Weights of a small image denoising model.
Model: 5.78M parameters, norm batchnorm, widths [48, 96, 144, 192].
Data: trained on photos with spoken descriptions (Open Images, Localized Narratives), 101725 training examples, 22.6 epochs.
Rows from block 4 of a small image denoising model, named by matrix and row number. Rows with one number belong to one channel. Each number is 128 + 32 x the weight over its row's rms, rounded and kept within 0 to 255. All counts start at 0. Numbers have three digits each. After the name is the row's rms in percent of the matrix's.
After each channel's rows are labels from the 100 images, of 14976, where the channel reaches its highest value: "colour at peak" is the nearest of a few named colours to the mean colour under the peak. Only what is clearly more common there than usual is listed. The data: photos with spoken descriptions (Open Images, Localized Narratives).
# convs0: first 3x3 conv (model.enc.1.1.convs.0.weight, 96x96x3x3, each kernel summed), inputs 48-95
# convs1: second 3x3 conv (model.enc.1.1.convs.1.weight, 96x96x3x3, transposed, each kernel summed), outputs 48-95

convs0.90 058:127122180167172080135156129192096117143124133108104154142161196082131068122084164176192071078144124116128132121077107176157161116123124143064111
convs1.90 094:096207104101096149104159161102130144136086148103077152093156093180124107152138192128186149174090120135157161184096128140130140101134129171166156
colour at peak: grey; pink

convs0.59 085:116167142093131149117140133155180120157077135094136155109161150105098136085184130156163143153121108133101191128130105118145138148167134168063063
convs1.59 093:122154136109139118132147134121161151122149131156082187124154152158105128159118171156152181141140110160117212175090190123163157152117140179166134
colour at peak: red; blue

convs0.85 104:096099081115073123127154137163108099165064158067112168096113150081130095111103092149185181147178133132142160137176130135096138156134164061191104
convs1.85 112:115121186125157089054074098100108115138127084178137103153087147229151122118235144112158100086089125103085079150118084122142134119111145117156141
colour at peak: black

convs0.11 107:155072135130153153090108134155127180161061185111190147124109151181112128126123105116168144170187177164143118111166127130095171144160116175141112
convs1.11 108:098089132155097078130100114095128125127090107151083140108132158117126117100139132096142111137160089158085098099096124092114112115121145048118146
colour at peak: blue

convs0.65 115:206128142169139141146135153114178151146158146138136198099144143134149124122135123084108114095100181113121117092166142122177134144107134111166131
convs1.65 133:156095124135149102144145119116142085160143133158119151093105140139095090104134107096097124096123116134104081153134153130111139095115111150134127
colour at peak: white

convs0.16 095:131142134095155110134110139113143125119085149155134120124176132111191113144139067063101101120111086073117105076100096143123158159184127049154124
convs1.16 109:120098220158167161128138128123116127139161086094112138157143139165112114089129202107147125071116131140123139140117159181080139153124131077079085
colour at peak: black

convs0.91 101:107141153137102182148124129088094097134168143156156101126166127155140118153135046110136140122118135098105179136101135164125122167130095135108182
convs1.91 101:124133132134127112104114123131125086109121145152133145116125110106170104120149078096019122083104137158127101129145107101135092068086094052133118
colour at peak: black

convs0.1 085:085132086157060096173135129094133160148137109113144120124089117143147221103124097068091165143115122110161106137157148125134187133093104137130130
convs1.1 108:136127132106168128143048093155148076172130144170175110189130124150095135107120135122088133092168170162155123131188142163147085145156155083118092
colour at peak: blue; cyan

convs0.80 053:078106099121092107129179096130058121172103164092092074158118113142127139114105133161165151150148115149149151157153167161121109133133139127151114
convs1.80 085:125102110110099156082067160117133114105126093145102181144090090134074169113153164140223129122104105147129149126136156117126188121092146160119106
colour at peak: red

convs0.17 086:144120166140135159236175132149103120148102192100135124110180139126112098181178102170155153116166150150140145143142162192133134115176175113132150
convs1.17 097:100136132143129143106077103150099139175113126160154110129088115180083113108217149102223107149100061105126113162151118136151129100158178117160121
colour at peak: black

convs0.20 103:118121119183161087074107085159133164138136140125122165105145145125137047136113173111128146111123136116154117132105141075095140053143142166117133
convs1.20 081:108141180130088096089152095086111168088171123121103108126162126249142195119093114076178092206118111091106150183104138117130120090123108122141137
colour at peak: white; pink

convs0.55 107:079191112138077146127114055095075128105100093117131100096167096079151119084101094128116138152145194139155080131122152140119143093081073143101114
convs1.55 105:138130147135122178152212073160102152119203164095099119135173119106132113119169176118090094082120150150155113127099122131192122127141150128142114
colour at peak: black

convs0.38 089:090115128139112151161100151140134123110125178100108063098164110109107098145158127068124171092164127109158223118122113135105111185174135113133101
convs1.38 098:084154168084079078095063125131147102143121085138114140129108142095127102158164125099163091138123084171117132140120107081122123102104124124181143
colour at peak: black

convs0.46 133:098123091095128110096114097049147126106111116119145090144102162117109149194087126125134122105105118112109090125098139168114131084108149116101172
convs1.46 090:118133137140197135162146140162141161094219143176068100154159144065152131126114086184110129137125134160101163073127134113137111118153145054143095
colour at peak: grey

convs0.48 129:091124127164060114119132073116092156163119130114132130106151122098122114120068158171165157140143119112157070117184120166129151105081113091150150
convs1.48 095:114213136115094101079137141086142177121138104167093153107109131160171146141197153141176157115124158137152143129131102102127124093083150220174160
colour at peak: red

convs0.57 073:119049179087146090154102143129090108159117134153122137105084098166082082163105187120144137102112128125115146120156149106108132133146126196115132
convs1.57 089:123073123141089112129110083143153104131074149141154086124058192103122193125115073149103175078113137165078108120136162122148098088137135085114109
colour at peak: cyan

convs0.88 066:147137146125110099065171185142105109174157161105128124105147155146183132117102168171158171096119104140115207110198119134136139105120117113067144
convs1.88 094:139190105139129132172023126131169130126076111083144097175135080148139096079196133073120118132120120124122097147123103187138125078111090144194141
colour at peak: white; pink

convs0.18 096:072142168111129099136149114163109081175177157095183149079187129118166089083120154101139122102110137121123192127142095039125157111137115106146099
convs1.18 094:110170155144091046100120137146127078113115151139065203091155146130099129130165169151162133157079066163127145144139132113128124122101117159160094
colour at peak: red

convs0.63 098:096169110154159148133089104137073090108111129141115132111166129112146063157160115091116100119105150112139098070097137131092091115102146138113112
convs1.63 107:122087177152100157145140111188118085180193117049096158095104150135080115124136191119138127135145136130185056138103149082134119143124135173130063
colour at peak: blue; cyan

convs0.25 075:122121055084126171125074081128110126123086147107130125153140123065084089097166100091144092141137123101125114110086102156142138148149174103100102
convs1.25 087:134129147144107139151139120159166132156106104110114141099072130204097034114150157133150165192098132173139102093153129111090137104117164172136108
colour at peak: black

convs0.71 082:105060148131082105132096089100091134097134140111098059084130132091129181118131141072117086105123129140148152092105111139106118165114125131093098
convs1.71 115:060176127136121160140108109173166091108080169112082130113135151045062109130126117158209115083133154179116122086159155129133119087170162128107091
colour at peak: black

convs0.75 084:092109139141085128142085127148110111138060135106148142064185160143098088104086153131113157163199110162166095152137147127097165092113134108173107
convs1.75 101:084153138123140133118114118080128130117083128113087124065114157154124086100139177157132057065152076167107148114165125096156112136104132073176138
colour at peak: pink

convs0.33 180:130100130136138143230139129153146123132101175104107110124204140121108089142215140111159144124131116117104139191118177118118112144196173147114074
convs1.33 112:146120104116099141183120118143118118170075151130154087121136123105139048124234102080121111119131104094107111103154166120133124100152148096136144
colour at peak: black

convs0.42 099:113174112073163120103143090145119154043119140095113086102077099116180124116136135169131140168095133132119101143105118150131065090095095101070124
convs1.42 081:135094115138108120063090128135084196080129107083116092109095110176120040147110126114139157199103140138073154091100138140188100135086158154136157
colour at peak: black

convs0.45 056:061165171165075146066131097101104111150096112071177123069188109116157105137107078145158150126109134167158169145136124147164154143098110064104076
convs1.45 087:110147099089114169100134155115137112123074101092100159078151113156104144182108191176194144146154068132120144203124155106158163149095130189148167
colour at peak: black

convs0.82 089:131209092086159167137122170087137096090125186108143139109159087104105107106109098139059149073176152133128188075108085102117102073104060156087188
convs1.82 091:131104126158136143117136084101105128144135169128071159157117140157115120099192141101074070056099107112097114130115126085149086116098088132155143
colour at peak: white

convs0.29 100:152191145127157139095135133079150148116120111148207161098121125126104075142092166124133144097150150118095103151134147125153131093093141196145181
convs1.29 112:130070103140186152132122113111086083163208162132084102124146124073155049124166078134030080089113118138150113128101138117128110106147124086132133
colour at peak: white

convs0.74 151:221113136099165116158135168135186122159147133175110157134106107153107151133111121130116154125133174115136193131133172117132127183149130118189127
convs1.74 087:139102131130102123110102108113098060111149090112094123110115153127086141104163117066064058103132080158072062143118134087130118101087109120114112
colour at peak: white; pink

convs0.30 093:185115128108121156135111137128138127142068127099149131074082136123074141155123115077119130059130115175145178104121144119166135164080141110220109
convs1.30 098:142028124124156153078111141120105110116067108117095126164152159105119142140156152119108094103126077121119114170140110139151125128125132159148161
colour at peak: cyan

convs0.72 085:111120139128027152125144134063075127145112114125149107072126166124147178166154106082147155132119127150125076158150217158135125147174177133126073
convs1.72 084:185104154119104118110155114160136129154148147129180099131125101101115171152104095128124091163137116156141134099166186189184170146132140078126106
colour at peak: green

convs0.68 078:153088131137101095131116123152143112212095115112108167105161181119130117081110136161113191097145112122184166073187108084147177156138160124173085
convs1.68 128:114219124112155140098089158135141135113106138134091200119146123153122211140147151185176143110118109108132141176100168168131175164099116215149165
colour at peak: pink

convs0.66 077:173144084127133200160159179118148124114124146149132158115170190144121148167202122113147098077087113138070120115117150055163146105125142139103166
convs1.66 084:145080072146149032180085148147144112127116091125184080108117142136170068104100105109129133146181151095098110126092146123098143179113146120113082
colour at peak: white

convs0.12 100:120172114142148101167126094074105091164131094152184097201124133131093082150119126162136164066119122127114119149129132152147143071118134117094113
convs1.12 092:163168074152219106163145071137141146185158193101083086165178144140149070129168118111095149154140095159101078131150117094175144111137122118166151
colour at peak: white; blue

convs0.22 101:181099111106113103161191135120140185177173129143161170106170162109122094103127156087107135103166159107104156085175109061143170141161169189151100
convs1.22 110:118104138137105111093079187117142072098145131137128113176132125098126170123137098100144093050134155121098084104089111108144059163146109100070145
colour at peak: black

convs0.28 092:117152071100191140091109087128154183145133106135118074151071124166071142145105087098129117171156124099118130150122195182128078138099155135127151
convs1.28 109:130165097114068084130133102148163143170086096130069145165133102131129136120137135144143117127125069145093069139124093079117097132091124233137081
colour at peak: cyan

convs0.19 127:096128111147097081190146081127137146179136121128146136093093181123126096087089139117109140103138137130138126126181149108127200126082115151148099
convs1.19 109:132223123156166142098032111150167131078134157122135105140104114131099148135152121105118172140099138129125134121145106161126028116111084094191109
colour at peak: blue

convs0.61 093:076123102136200138144076181087189167156165145202063145140090142109097115128113117148114146124131095090110184163140118149114137158130128173120184
convs1.61 103:110131073110074105112107133113182130132104120124049141119105116153094099133110149151193116074108183056139058114110115139074110090100120149098051
colour at peak: white

convs0.67 068:125088127124119089111127084147114146152064132109127101100093104093137055098129145144138115156168123164098072197122196101133162114070159103149104
convs1.67 091:120129122153161168082134170113160168123128120145100137142145142200112187174072117134136146152118126111105113154137132132151186098085169197108179
colour at peak: green

convs0.50 087:143116111194083123100174076098136173118118112132117119116124188085161151152124176088134125094109129117157098214158148173180159079102166073150131
convs1.50 112:132043163122106080165087132135193082149149083108114180185097110106094176106115143110132128095125187089107126101097133169117099144192139129096072
colour at peak: pink

convs0.31 113:081100106135103128151126090135082158177067129088135194100130136077146042086139155169135158105145137145130089104136116086078141076107124132192097
convs1.31 089:130164136141107133069107115179090161109143150157097126082102126190094175095171166128106097210158105165144144147139129094172152144113100142151163
colour at peak: black

convs0.49 100:158063132035186089129153152119188127149122110114124118162126140099079119138086100126106145155108077151121156151125120096118125163132186108115074
convs1.49 103:105118101120123106120108175109111047117092113151148101148102113107128161129124070134154110065111181161076113087093159148157090155142153110084099
colour at peak: grey

convs0.69 102:109128093112145101136115153080090179096158138153178087117152118134178175115164114092119104125158146127103180120085162141145124060157126174106090
convs1.69 083:128136125141068108085123133160092101147159159127133074079085113106162106079119085094136116150173136099142113094160152135175093159146170070100108
colour at peak: cyan; white

convs0.13 115:233111120160103123078102168142138116135129122195106157123169138135153145116088163162156145145097138112149136150144130140124132129142124151109142
convs1.13 135:169092150133150108117109118104117082106109153180114111090096147146107105145130118077083099135132150115118064147079141101151126114113096102079156
colour at peak: white

convs0.4 075:109124125124135083072121134116125092092088127103110078141126080110120080140120131162129167097141112157153197128103073157096086114149109118135106
convs1.4 095:113216117123119141092123115153167136139066153138073201109110127117114202125142151142154123186108101125147110133159150113124153126052147184131127
colour at peak: cyan

convs0.93 130:104163092110123109096174059097107132142127145157136147088087098087148104100080161161116142174122154079109111109153062159133129134043066134185140
convs1.93 096:146197142135161154143182153122080179066176105134094093123142079170088153154170109107132162169113098120139127112060159132161097138147140166143140
colour at peak: red

convs0.6 097:128129115119156179183094131143133202084150172137148120155107128137101154115106117116123099094140147106111154169090194156150075101079149158174148
convs1.6 102:177212113124113119099116147181125129139155141123067119169113118130126137137145096116168109167092129098186063129163087148116115113152073223126090
colour at peak: blue; cyan

convs0.27 083:147162112068126126095096100113143122097096139104098072108154120088133139182112083141176116121105099082126138132066143159067093125128096087113106
convs1.27 096:144070140152144107119162079097118102147118134140145088156139175103132089111153076187072108138145185078142120120096157191109162150173112113068096
colour at peak: red

convs0.3 106:092104078087165167151122096109153126131149127132136087139065138102104163162094077112100177114126083098107107121142121137158145121110144148135163
convs1.3 082:152121132185143109106144141073124163124140144138094098188129120161099127128159119049172119162124131148117146160138193155121111092103127152138059
colour at peak: blue; cyan

convs0.95 103:123133149105145150094106171166107114107157112089091110135101097100126140180094116142109147147115070115134153227118237173113109160104175123103170
convs1.95 145:126140093133117165130160132100123136168138132134115132154150117179118101090104161146215115121111136123139105135121089137113207106124127137142110
colour at peak: green; cyan

convs0.56 183:129142104084171159131088152115139112118100148124152176124121132092104072149178160133113113094136138097106171125071136114087142100158148194091081
convs1.56 100:183178121163127147103148112202110143112217142088163131111153106159091087105133125098118110196144088146206144145110084119150151132135124137139075
colour at peak: pink

convs0.35 130:162128113073175154131097184134168121113106137109109079139121133140083117171141122122119121117116136140125183085065151081095117107129120169103094
convs1.35 096:111189103098117163104140101146152081138066121153112132155146126115127186114156114124170117098131101104128127137186130091149129087129154136111148
colour at peak: cyan; blue