{"model": "image denoising model", "dataset": "photos with spoken descriptions (Open Images, Localized Narratives)", "train_examples": 101725, "image_size": 32, "crop_scale_min": 0.5, "horizontal_flip": true, "translate": 0.06, "task": "denoising", "loss": "l1", "noise_std": 0.6, "arch": "unet", "norm": "batchnorm", "activation": "silu", "widths": [48, 96, 144, 192], "blocks_per_level": 3, "block": "basic", "attention": false, "upsampling": "transposed_conv", "init": "kaiming_normal", "residual_init": "none", "optimizer": "soap", "beta2": 0.999, "lr": 0.0019, "beta1": 0.95, "shampoo_beta": 0.95, "eps": 1e-08, "precondition_frequency": 10, "max_precond_dim": 1024, "merge_dims": true, "one_sided": true, "adamw_lr_other_params": 0.0022, "ema_decay": 0.999, "steps": 35900, "batch_size": 64, "epochs": 22.6, "lr_schedule": "wsd_sqrt", "decay_fraction": 0.3, "final_lr_fraction": 0.01, "warmup_steps": 7180, "weight_decay": 0.0, "adamw_weight_decay_other_params": 0}
Rows from block 17, named by matrix and row number. Rows with one number belong to one channel. Each number is 128 + 24 x the weight over the matrix's rms, rounded and kept within 0 to 255. All counts start at 0. Numbers have three digits each.
# convs0: first 3x3 conv (model.decb.2.0.convs.0.weight, 48x96x3x3), inputs 28-41, a 3x3 kernel for each
# convs1: second 3x3 conv (model.decb.2.0.convs.1.weight, 48x48x3x3, transposed), outputs 24-35, a 3x3 kernel for each
convs0.18:134134138117128138122123129140104102120115136102138145122126101166182125127159123081129145135163143129130116133155116120152128135144146131141160126133176128117137098061096131115131145166159132124130127109137143121136124130112132138134134122135133110108157118101141100095135146126115120103068094066099123125113144131122149127115139127124159130124123110143150113158148119150144102
convs1.18:145135094133158099141147113161190177150128132096074073135140171155111152156131173110089135089099124107145179110120099129122109147196157105122091088135083091125124142106114141114132169116103142144182119108155089129092075120125108181182124152157097093116135138155139115132174125151156059118134086131161105135136106108171130158
convs0.19:120118133122133125138129132142124127126127131119140125127131139134134132119141135119113134131149119126137117129127121126136118119115151128123121128134128127133124128122125135119125119132120126104118107159116118158106125115129130129128124140125164131111201144094085102131166149122179247116072214103122125120123134123132128139123114130132129132131136126104098134094174131106176132
convs1.19:128179141130167121136141143124094125133128095133152109126133099116131110138118127117129167115084124128110123128119134138084124139103122116141140122119117120123119102091168104157182113163142131162129152230185178232187141073142139114134137117144136200115132243102140222132136112141133120129138147136135127129127112125127125105
convs0.20:123124130133130143132128136160173151167150140157156164165142118161154128103133144111146171151201213195199152100100123081093106078096099141117136122056125125059116105082080149138133144156139109122125117121109120119111109153155097122130157113111124122117119129117103121117141136155129134132159136140131113100110103126095082120148157141129152158071101141093114118116106116075087107
convs1.20:136080083149120098112132150138093143147130148158118111141138107110137142106100140128091083134107089138128120123134134111105108148144140096035000126083059152107109120155102093159109087158124137140147107148145135110120117145147141136148119131113130145152110144128129166141126119107127129136130135121107092084117141131143130119
convs0.21:126119118145132122148147128135132131132125118121107115155172148156117153144107150133116113125116119120112121129145121144131134122124172128145124142156120157150133163211169115156126081056076116109093112107089120122119139114123137123129135144134139132150129119143144136148141146146112106102107068093102103116091073082122078101131144140109131118112110130134151154104134153127137164
convs1.21:139125118139135122145146157099119101146170147155180129140115109130105107118137131166181134146137136128112122115164115160169106061093017133110110149127108137112111131148129133161137151179146113125106108154159120149116136142123150106123171162166137139149103090133155183158121102100090084110132107132104090096137145112106115103
convs0.22:129137131130145142123138142143123110126145130115126152125125117132135129132132132124124129128115118118149129131115138088108150118115121122134146130125123133130130102095121133127118150147126113121105114129117122113168113119122133130128119107132136138127108214168106124131112114069095212201100122232105125146112124150144130123145131114131122102126113131105133053129149099100128159
convs1.22:160107141123142144073108122107101115138094121158140125124119137141154125102148150122169128115105189139158149128134128089125124110105143106108141111099164106126139084168096153157138114139121147125113195163080138128107073131143105132135118150142173102122217134108143137116130119136136102126133143138106138108132104107156132127
convs0.23:098101107107107103097110114148174154158145136127116131106117123092104137101093125146137132141121160138153148133138145139131136132124127118093080154085035151138100139169139120135127101096108147155160131152178125119146110106121135115093133138116143128139139113111139126128096134146125151162130135125138121135138102103118082104151153168125146178117132148169152132165138124164113106
convs1.23:163133114141154137191125129157117112136130135130121137129135118138137117093128135134136172167122129133136102133124109141081096153104143103135191089108155084091107149106124143148127136134105132131114094179130082160099110100129135128153104096133155148148161153100129124122143138118148163144134139130143149143136152127120141109
convs0.24:147154134148160132135124104113127119128124116122106117100084083091063066085065057142112116136120146128121154127149124129118092145140114123137107119151107120122120122141123121123127139111137143138135150149148120123116108122122130104107150127116100161142084143164073132141137161176155150172206175173133119114133130122133133120133138127113125128117126129113104107100079111134121122
convs1.24:079076102057070078095091112129101117117113107143135109107115088099136123117156135136097144144132123153079113120093069121061116103089140137108087139167111129149127116117127097122123133130109130122126117125147119154123134148140119141155121129134105151120143144139162164126150131175153117155162121157143172149154192168161171133
convs0.25:113114132098102113117103115117121112146138115141111141086083086094134111109116128125115108138141150155155160111121112131124123120142136121128135114121124133136124119132098112130111116108122121112114145111132163139161156141138140154144150148152176173155138151145173134089169164130151168159159113123135104127127088129127103130129132149106109116121111113087098107142142084148084110
convs1.25:166145121136146110108153164110099100114083113075062071126126148126127105132125139070111120098084159115109086105128141119126110143085124118127139121112133147155142092112085123112157114140133129125106118141120111160155111114113119100094127097143130119157154182141113164107151150126130150150128130124099143128134121146141140123
convs0.26:160130141161120130156133122115105120116117123120140116131136141120138115120125126112144149115125112128119107128126120104114117106115131127126152125113168134132130103073102132100125133152141087101114079091106100112125128141158120103121117090105128118139119130126125127129161135149161146141155143146123127129119149131124158109125158124149195145130151112087117160081108124100126148
convs1.26:100124140102146126112143129092083134153141141115166155159142142142152146168163150130120109127155122108143115097161120159210166142136086166094120172150145162162144137118168104137172122142159140072138142106163124102164140125111155131073143091100108100122083100148112090162101133124120123125103145125136140141167177177146179155
convs0.27:128114138135127147143139137181148117145115138107128157111139137126135135122118124155112111124115125114122157141142148164158136146165159142125134140135127147159118173168139145148140110108148136127129134110122149130138065028085079027088147142136092153174138134170145123131141140141169151153153137145162171119157149150130123158153175176140142122110105114121153158119109105168121091
convs1.27:095169178117144139170156115068051084103050107081047063120098077107139118104111115120115140080097117115127157137143093119130102169214173087101108068075108037027114151124153120149147091124147116133092131148123105110138109177174132140131153144117160115128120106113112113118120073134131095117133125119147121124131132131117109126
convs0.28:096100125100095108117114114142136120134115136114120126113111112124127131106132135113134134133145162119129131117092098113120105104121126130134132130113115132115120114106124109124132120138134139112123093084106120130135129144133112128137125154143093119129108122144095153142127138135118113145089128106142114125129104126139116149118130146112130122136138136149122122132113115111133107
convs1.28:142182118173161097156166147132130125130152108140107097085130110117152151122156148135141171085086095101117119133126104213170132140150098134130140108118093131142152138114180085120120151099102119123140104153173142161128118097125089102089126127137079130120097148142124131116128116134087074112116086131127110113128144126152146137
convs0.29:104143146143140147158117126152114088121096123074102142152159168120155149104099120132112096103089096111105125150145106144157107165171160140145143139150119135144113166164146139147134121143151128096107129120128147147146046012056068018054125100086155126153129142178109143159129131170134131164128099127124121143154153141157181122129131125128141138123126152157128102130113125106095142
convs1.29:194174086125121126089159214175224189111150138111160134171184176125170129118134122076076109086091138109060080144202173142115141132066101127154162115146115166200135119111115125150121126155126150124167123128130133163121157091107111081103118163153107131136098126104151145104117133119142151143126138131113118150106127125116105084
convs0.30:125124108114108090122098077139163157126145140118127097108087144090078133103099139172121072126094128102120142112134150122137119139136099128142083126131098138141115167205135111129124110096121148143128155167142129137127066047103108103127146130127131129124132098128132141150102128105131129120126143108152143143145138141121123142120087112108086108132129140161149178138135136168152138
convs1.30:133115133093131143117125145135141138133133111154123129139164163111102136114057102129163111169179154150207122141106122148091128163148145137166176117144158140134132070150141110140180108106106115126143129151137145165130139135095137120140146116117138114148127144128121128103123133107137151125120134120150179178137156147133121111
convs0.31:101040114084000095105033112162128095131091106111118143104141150078121162093118166162125102113118135123124142148127139126139162148151173120133155134128136127148137118134128128135137126106118151140096157130093139132109191134073094118171088141173132126103129120129116107116125145127101133128107143133148090096141084097150087137142134088141146100137136101122148114082138093119162121
convs1.31:049047046000000000041044074103124141088102139112121148144115141147102160159114137166126123180136211139087147174151198090132236149140169144114136164112139145103085083102116101126131097149119145106137138145120124131111144133116163134102139137112101115111145127106151116109118128114107101103120117093147148147147149194162139144
convs0.32:123127132134124124124110114121129147115124131113109111113118134123138123138143115123117128114158173162179148127142138113133141118108134164149090124156117097134147113091125102108086099116077147121133127136137125145151126133137151170137144131135120101136123090121128123135128118128124134128134130112116078147099080103113124128078071083082077094106104126113126124109115117106117118
convs1.32:134118132150120126129162106145120134096073103133100101104111109104134140109114117092104103154143135133141156127148135150167154145139142122111092131124118132136126121116074136144112164148139120121118134152153143107104139136120164169124123133132139149155117147157115152147125113125132132125117124125138119118122112098150106104
convs0.33:116099104102098102116108122138164109164121106150138139098080112132103125148175138142109147154138185129137142175130165141141126147148142125189133151165166127129178102104079092092128097111119129123133131132144097099093089131139092075109107131138093112143120096115112085116136157156149146132150149129107076061087089080080091136086056094112127126119144127130096108128094119125130101
convs1.33:209190182151178176143191202141156134154149141123120097110132132144173128092120128137180169139149172164152155101125139142128125103078082159214185139205192149184177131165137129148147089177140151108121126089099118107116203186136152145119131143128104128149113198143131175148119139120133136128123119123106108086123137134093139113
convs0.34:129119128118113120106111127121094084112095109100097101132126149110095132122097123116125137112126117115135118103113099138119097135130110114139113120160118126142111162201106110123102109066125169169154148133135163149153128112127144143152132139135122114133131108115123132117131165145120151171151152179123114151138111147156103157121089115093062109111108128149133120171150125135140116
convs1.34:107142134137185154095140127129158147142148136112112119133154132170178155145132118119102111119138106135133134113124136129118100131136137121141158096127137149124104095121093107126148089103074146153136128155146136117139147140132134112112155102117140131121131124116116138137127135122120125121133129117140133135127138158140099129
convs0.35:128121125143124142127131136139132086132089125084082137104101136138161141169222173132111076106096099110114142123127140105147146128187172115151130134121133141121138155198152111123117145134129145129130135107125142115136127080140090061107140143158101162170129157163176113105144147134119125124104102110181143120163154140112138164111086114121128129131139128116131126121113124130128118
convs1.35:087148169102117113171140091115027067108023095092036130136114115150082129125096124145169104135175133111169174141094106117145139122180180109152119115141119115092115064130142109132137141124147092075098116118119120164106121150155137132148146121126125148089145136133124105140095053117122097123129139129138158130154171150118154163
convs0.36:128127128128117112117112106103146150150165139151129112121120135123088125128083112131126093104077089081113156112137143079127166106130157168171115193229152133171132070158177123121123160110105122130122122125116138133138155111103128122119108135141123124117112107116125119128132105121124150147135172158166138098179143117162130107121098131100087127103092132135126143140138133128149145
convs1.36:134101116116095077155096100128139129140135141135117144140139109117134116145116135156141156158160137116178118127118139123097154139128146137107111155103094126132131143121122124128151148100139111120115151109119119102119126181154142160127133131142142125112110138111114144140131140122116126109116136112127110114134113118120111139
convs0.37:124147151116154137124143136121144147128139133149146131125118125144135157132122128130106121123119134147146120114110099126119085132140101118122117144145110134138097148130088126136116121119126145135119141128125121132117082104149133147147138134083133120115126121106130093100103112131114127127105107113129133144122133162098137166090071114106060115089066126141107065134111092124117091
convs1.37:093103139087095123146135143106134133107114146139095123105122151129108140119107140142085113109125131128143142106142148119185165123200133138110186129084132128080132134127149151159135136151115136150109180183132136115128173141138142137101143125141150113107174106138129104111119147123128129130110127113104127138106137152111105131
convs0.38:084041125086011114102044095156080074100080122099111146133138156110117108124117122138129118118106097118122144132125129137167154126146132153113121125109117132134139124124126128154131128142121106138133101116151122129146126132151140134125138140114096108148095111155109072119094113118119139123130116132135083143141089138133082137122135126121119100136130123137141130132126155128130180
convs1.38:148150174167181245126151180115155139135125107128116108111110124125102125100116135141129118143109111153113123144117107108106078136117098141148116138147130144141112100133125126152150146118090084105127131154129131148120108121156145143148146145156131104131193119113165128122123120163104130188130151174109132106140134118132118105
convs0.39:139139133107121125103120134128064085086081124091096144140120116188168108175139127113127127128150133139120121100113112130102119154112128115150137107170173101129180096044132117110134200206148128115135112101117108099111137139101090132146101092127153131146127117129148119128132127135105144147146117138115157154114173157154179142133143124159162116154134115124128132121143129116125136
convs1.39:100070126113075103154102099099137134093145132136156172123064099138131117137128147119123142124094139136118120142150119132184140124125133106072093112084114113100114146139113187168109136176131110115096110094105113095146154162163125150123123144141143138134148145133119118123142142128152159126139157117111099082116099105117132150
convs0.40:129133110130151133114142121141120120131109128115116125138122111147128115126143115143125106130132107123103082125115163146144148125148133119103116125115126124132115142122134126108136140116126139130123136099137146124132098096093126097112115127126107132128145123118147120118124140130107109166117106102107129143120132145114113144145144162162149135141134101122101097094119148124126121
convs1.40:099112116136099087123111067102144143111150159147119152138112148128106147118108099156136124138147149124123167106128098105152146103147124165139188151144132153103160132124156079156148165123117141119122126129108175181120150131111101124097147149125113105121176081147183113153122145120113129113115134121160150137141177185155139137
convs0.41:130109146132104137145111131139100080105069092095107149080149166099153176134125145128127177109127159121116112127104110126140186128147185105060101116045049149127110170133099118124128104130159142124114126115102119131111116148156148136121135137118107111109117114113127112119139127111133133107132140110126099110110087108143104119081123177100135160134138127114123128100117122107132112
convs1.41:134123116116061112119101098135136121148124126135133158137150134140113091116100124126104131138135162134123144129133149142121154142123153129119142120091118134128149120152128104150108105157138126128122121163154124163134131132117121132121119134128131123126149157143157133124123133123112120121132117129123125115142143139127139138
convs0.42:139126129141117116157135119118118117108109104132138130121145132160190139133167134108145116108146147105135137111111130087103117077115132110115136121139143104100140106059087138104121124135148134155150136182153144164137135141145135109116141097124146138134128121133132113125150135151164150152156155172127127119111130123107135103135180146145200155115122104122119117102106119096087108
convs1.42:149133113148123109141136113118099113106098127123136149121107115120111108122160123114159125128109126158121138145138129101114107120118122127131094138175118140156110150148122188167097168160133125125114125131140114109118128142143130131142110138130144144128172140123118097107118126124121133116113121119119083105102097099116123140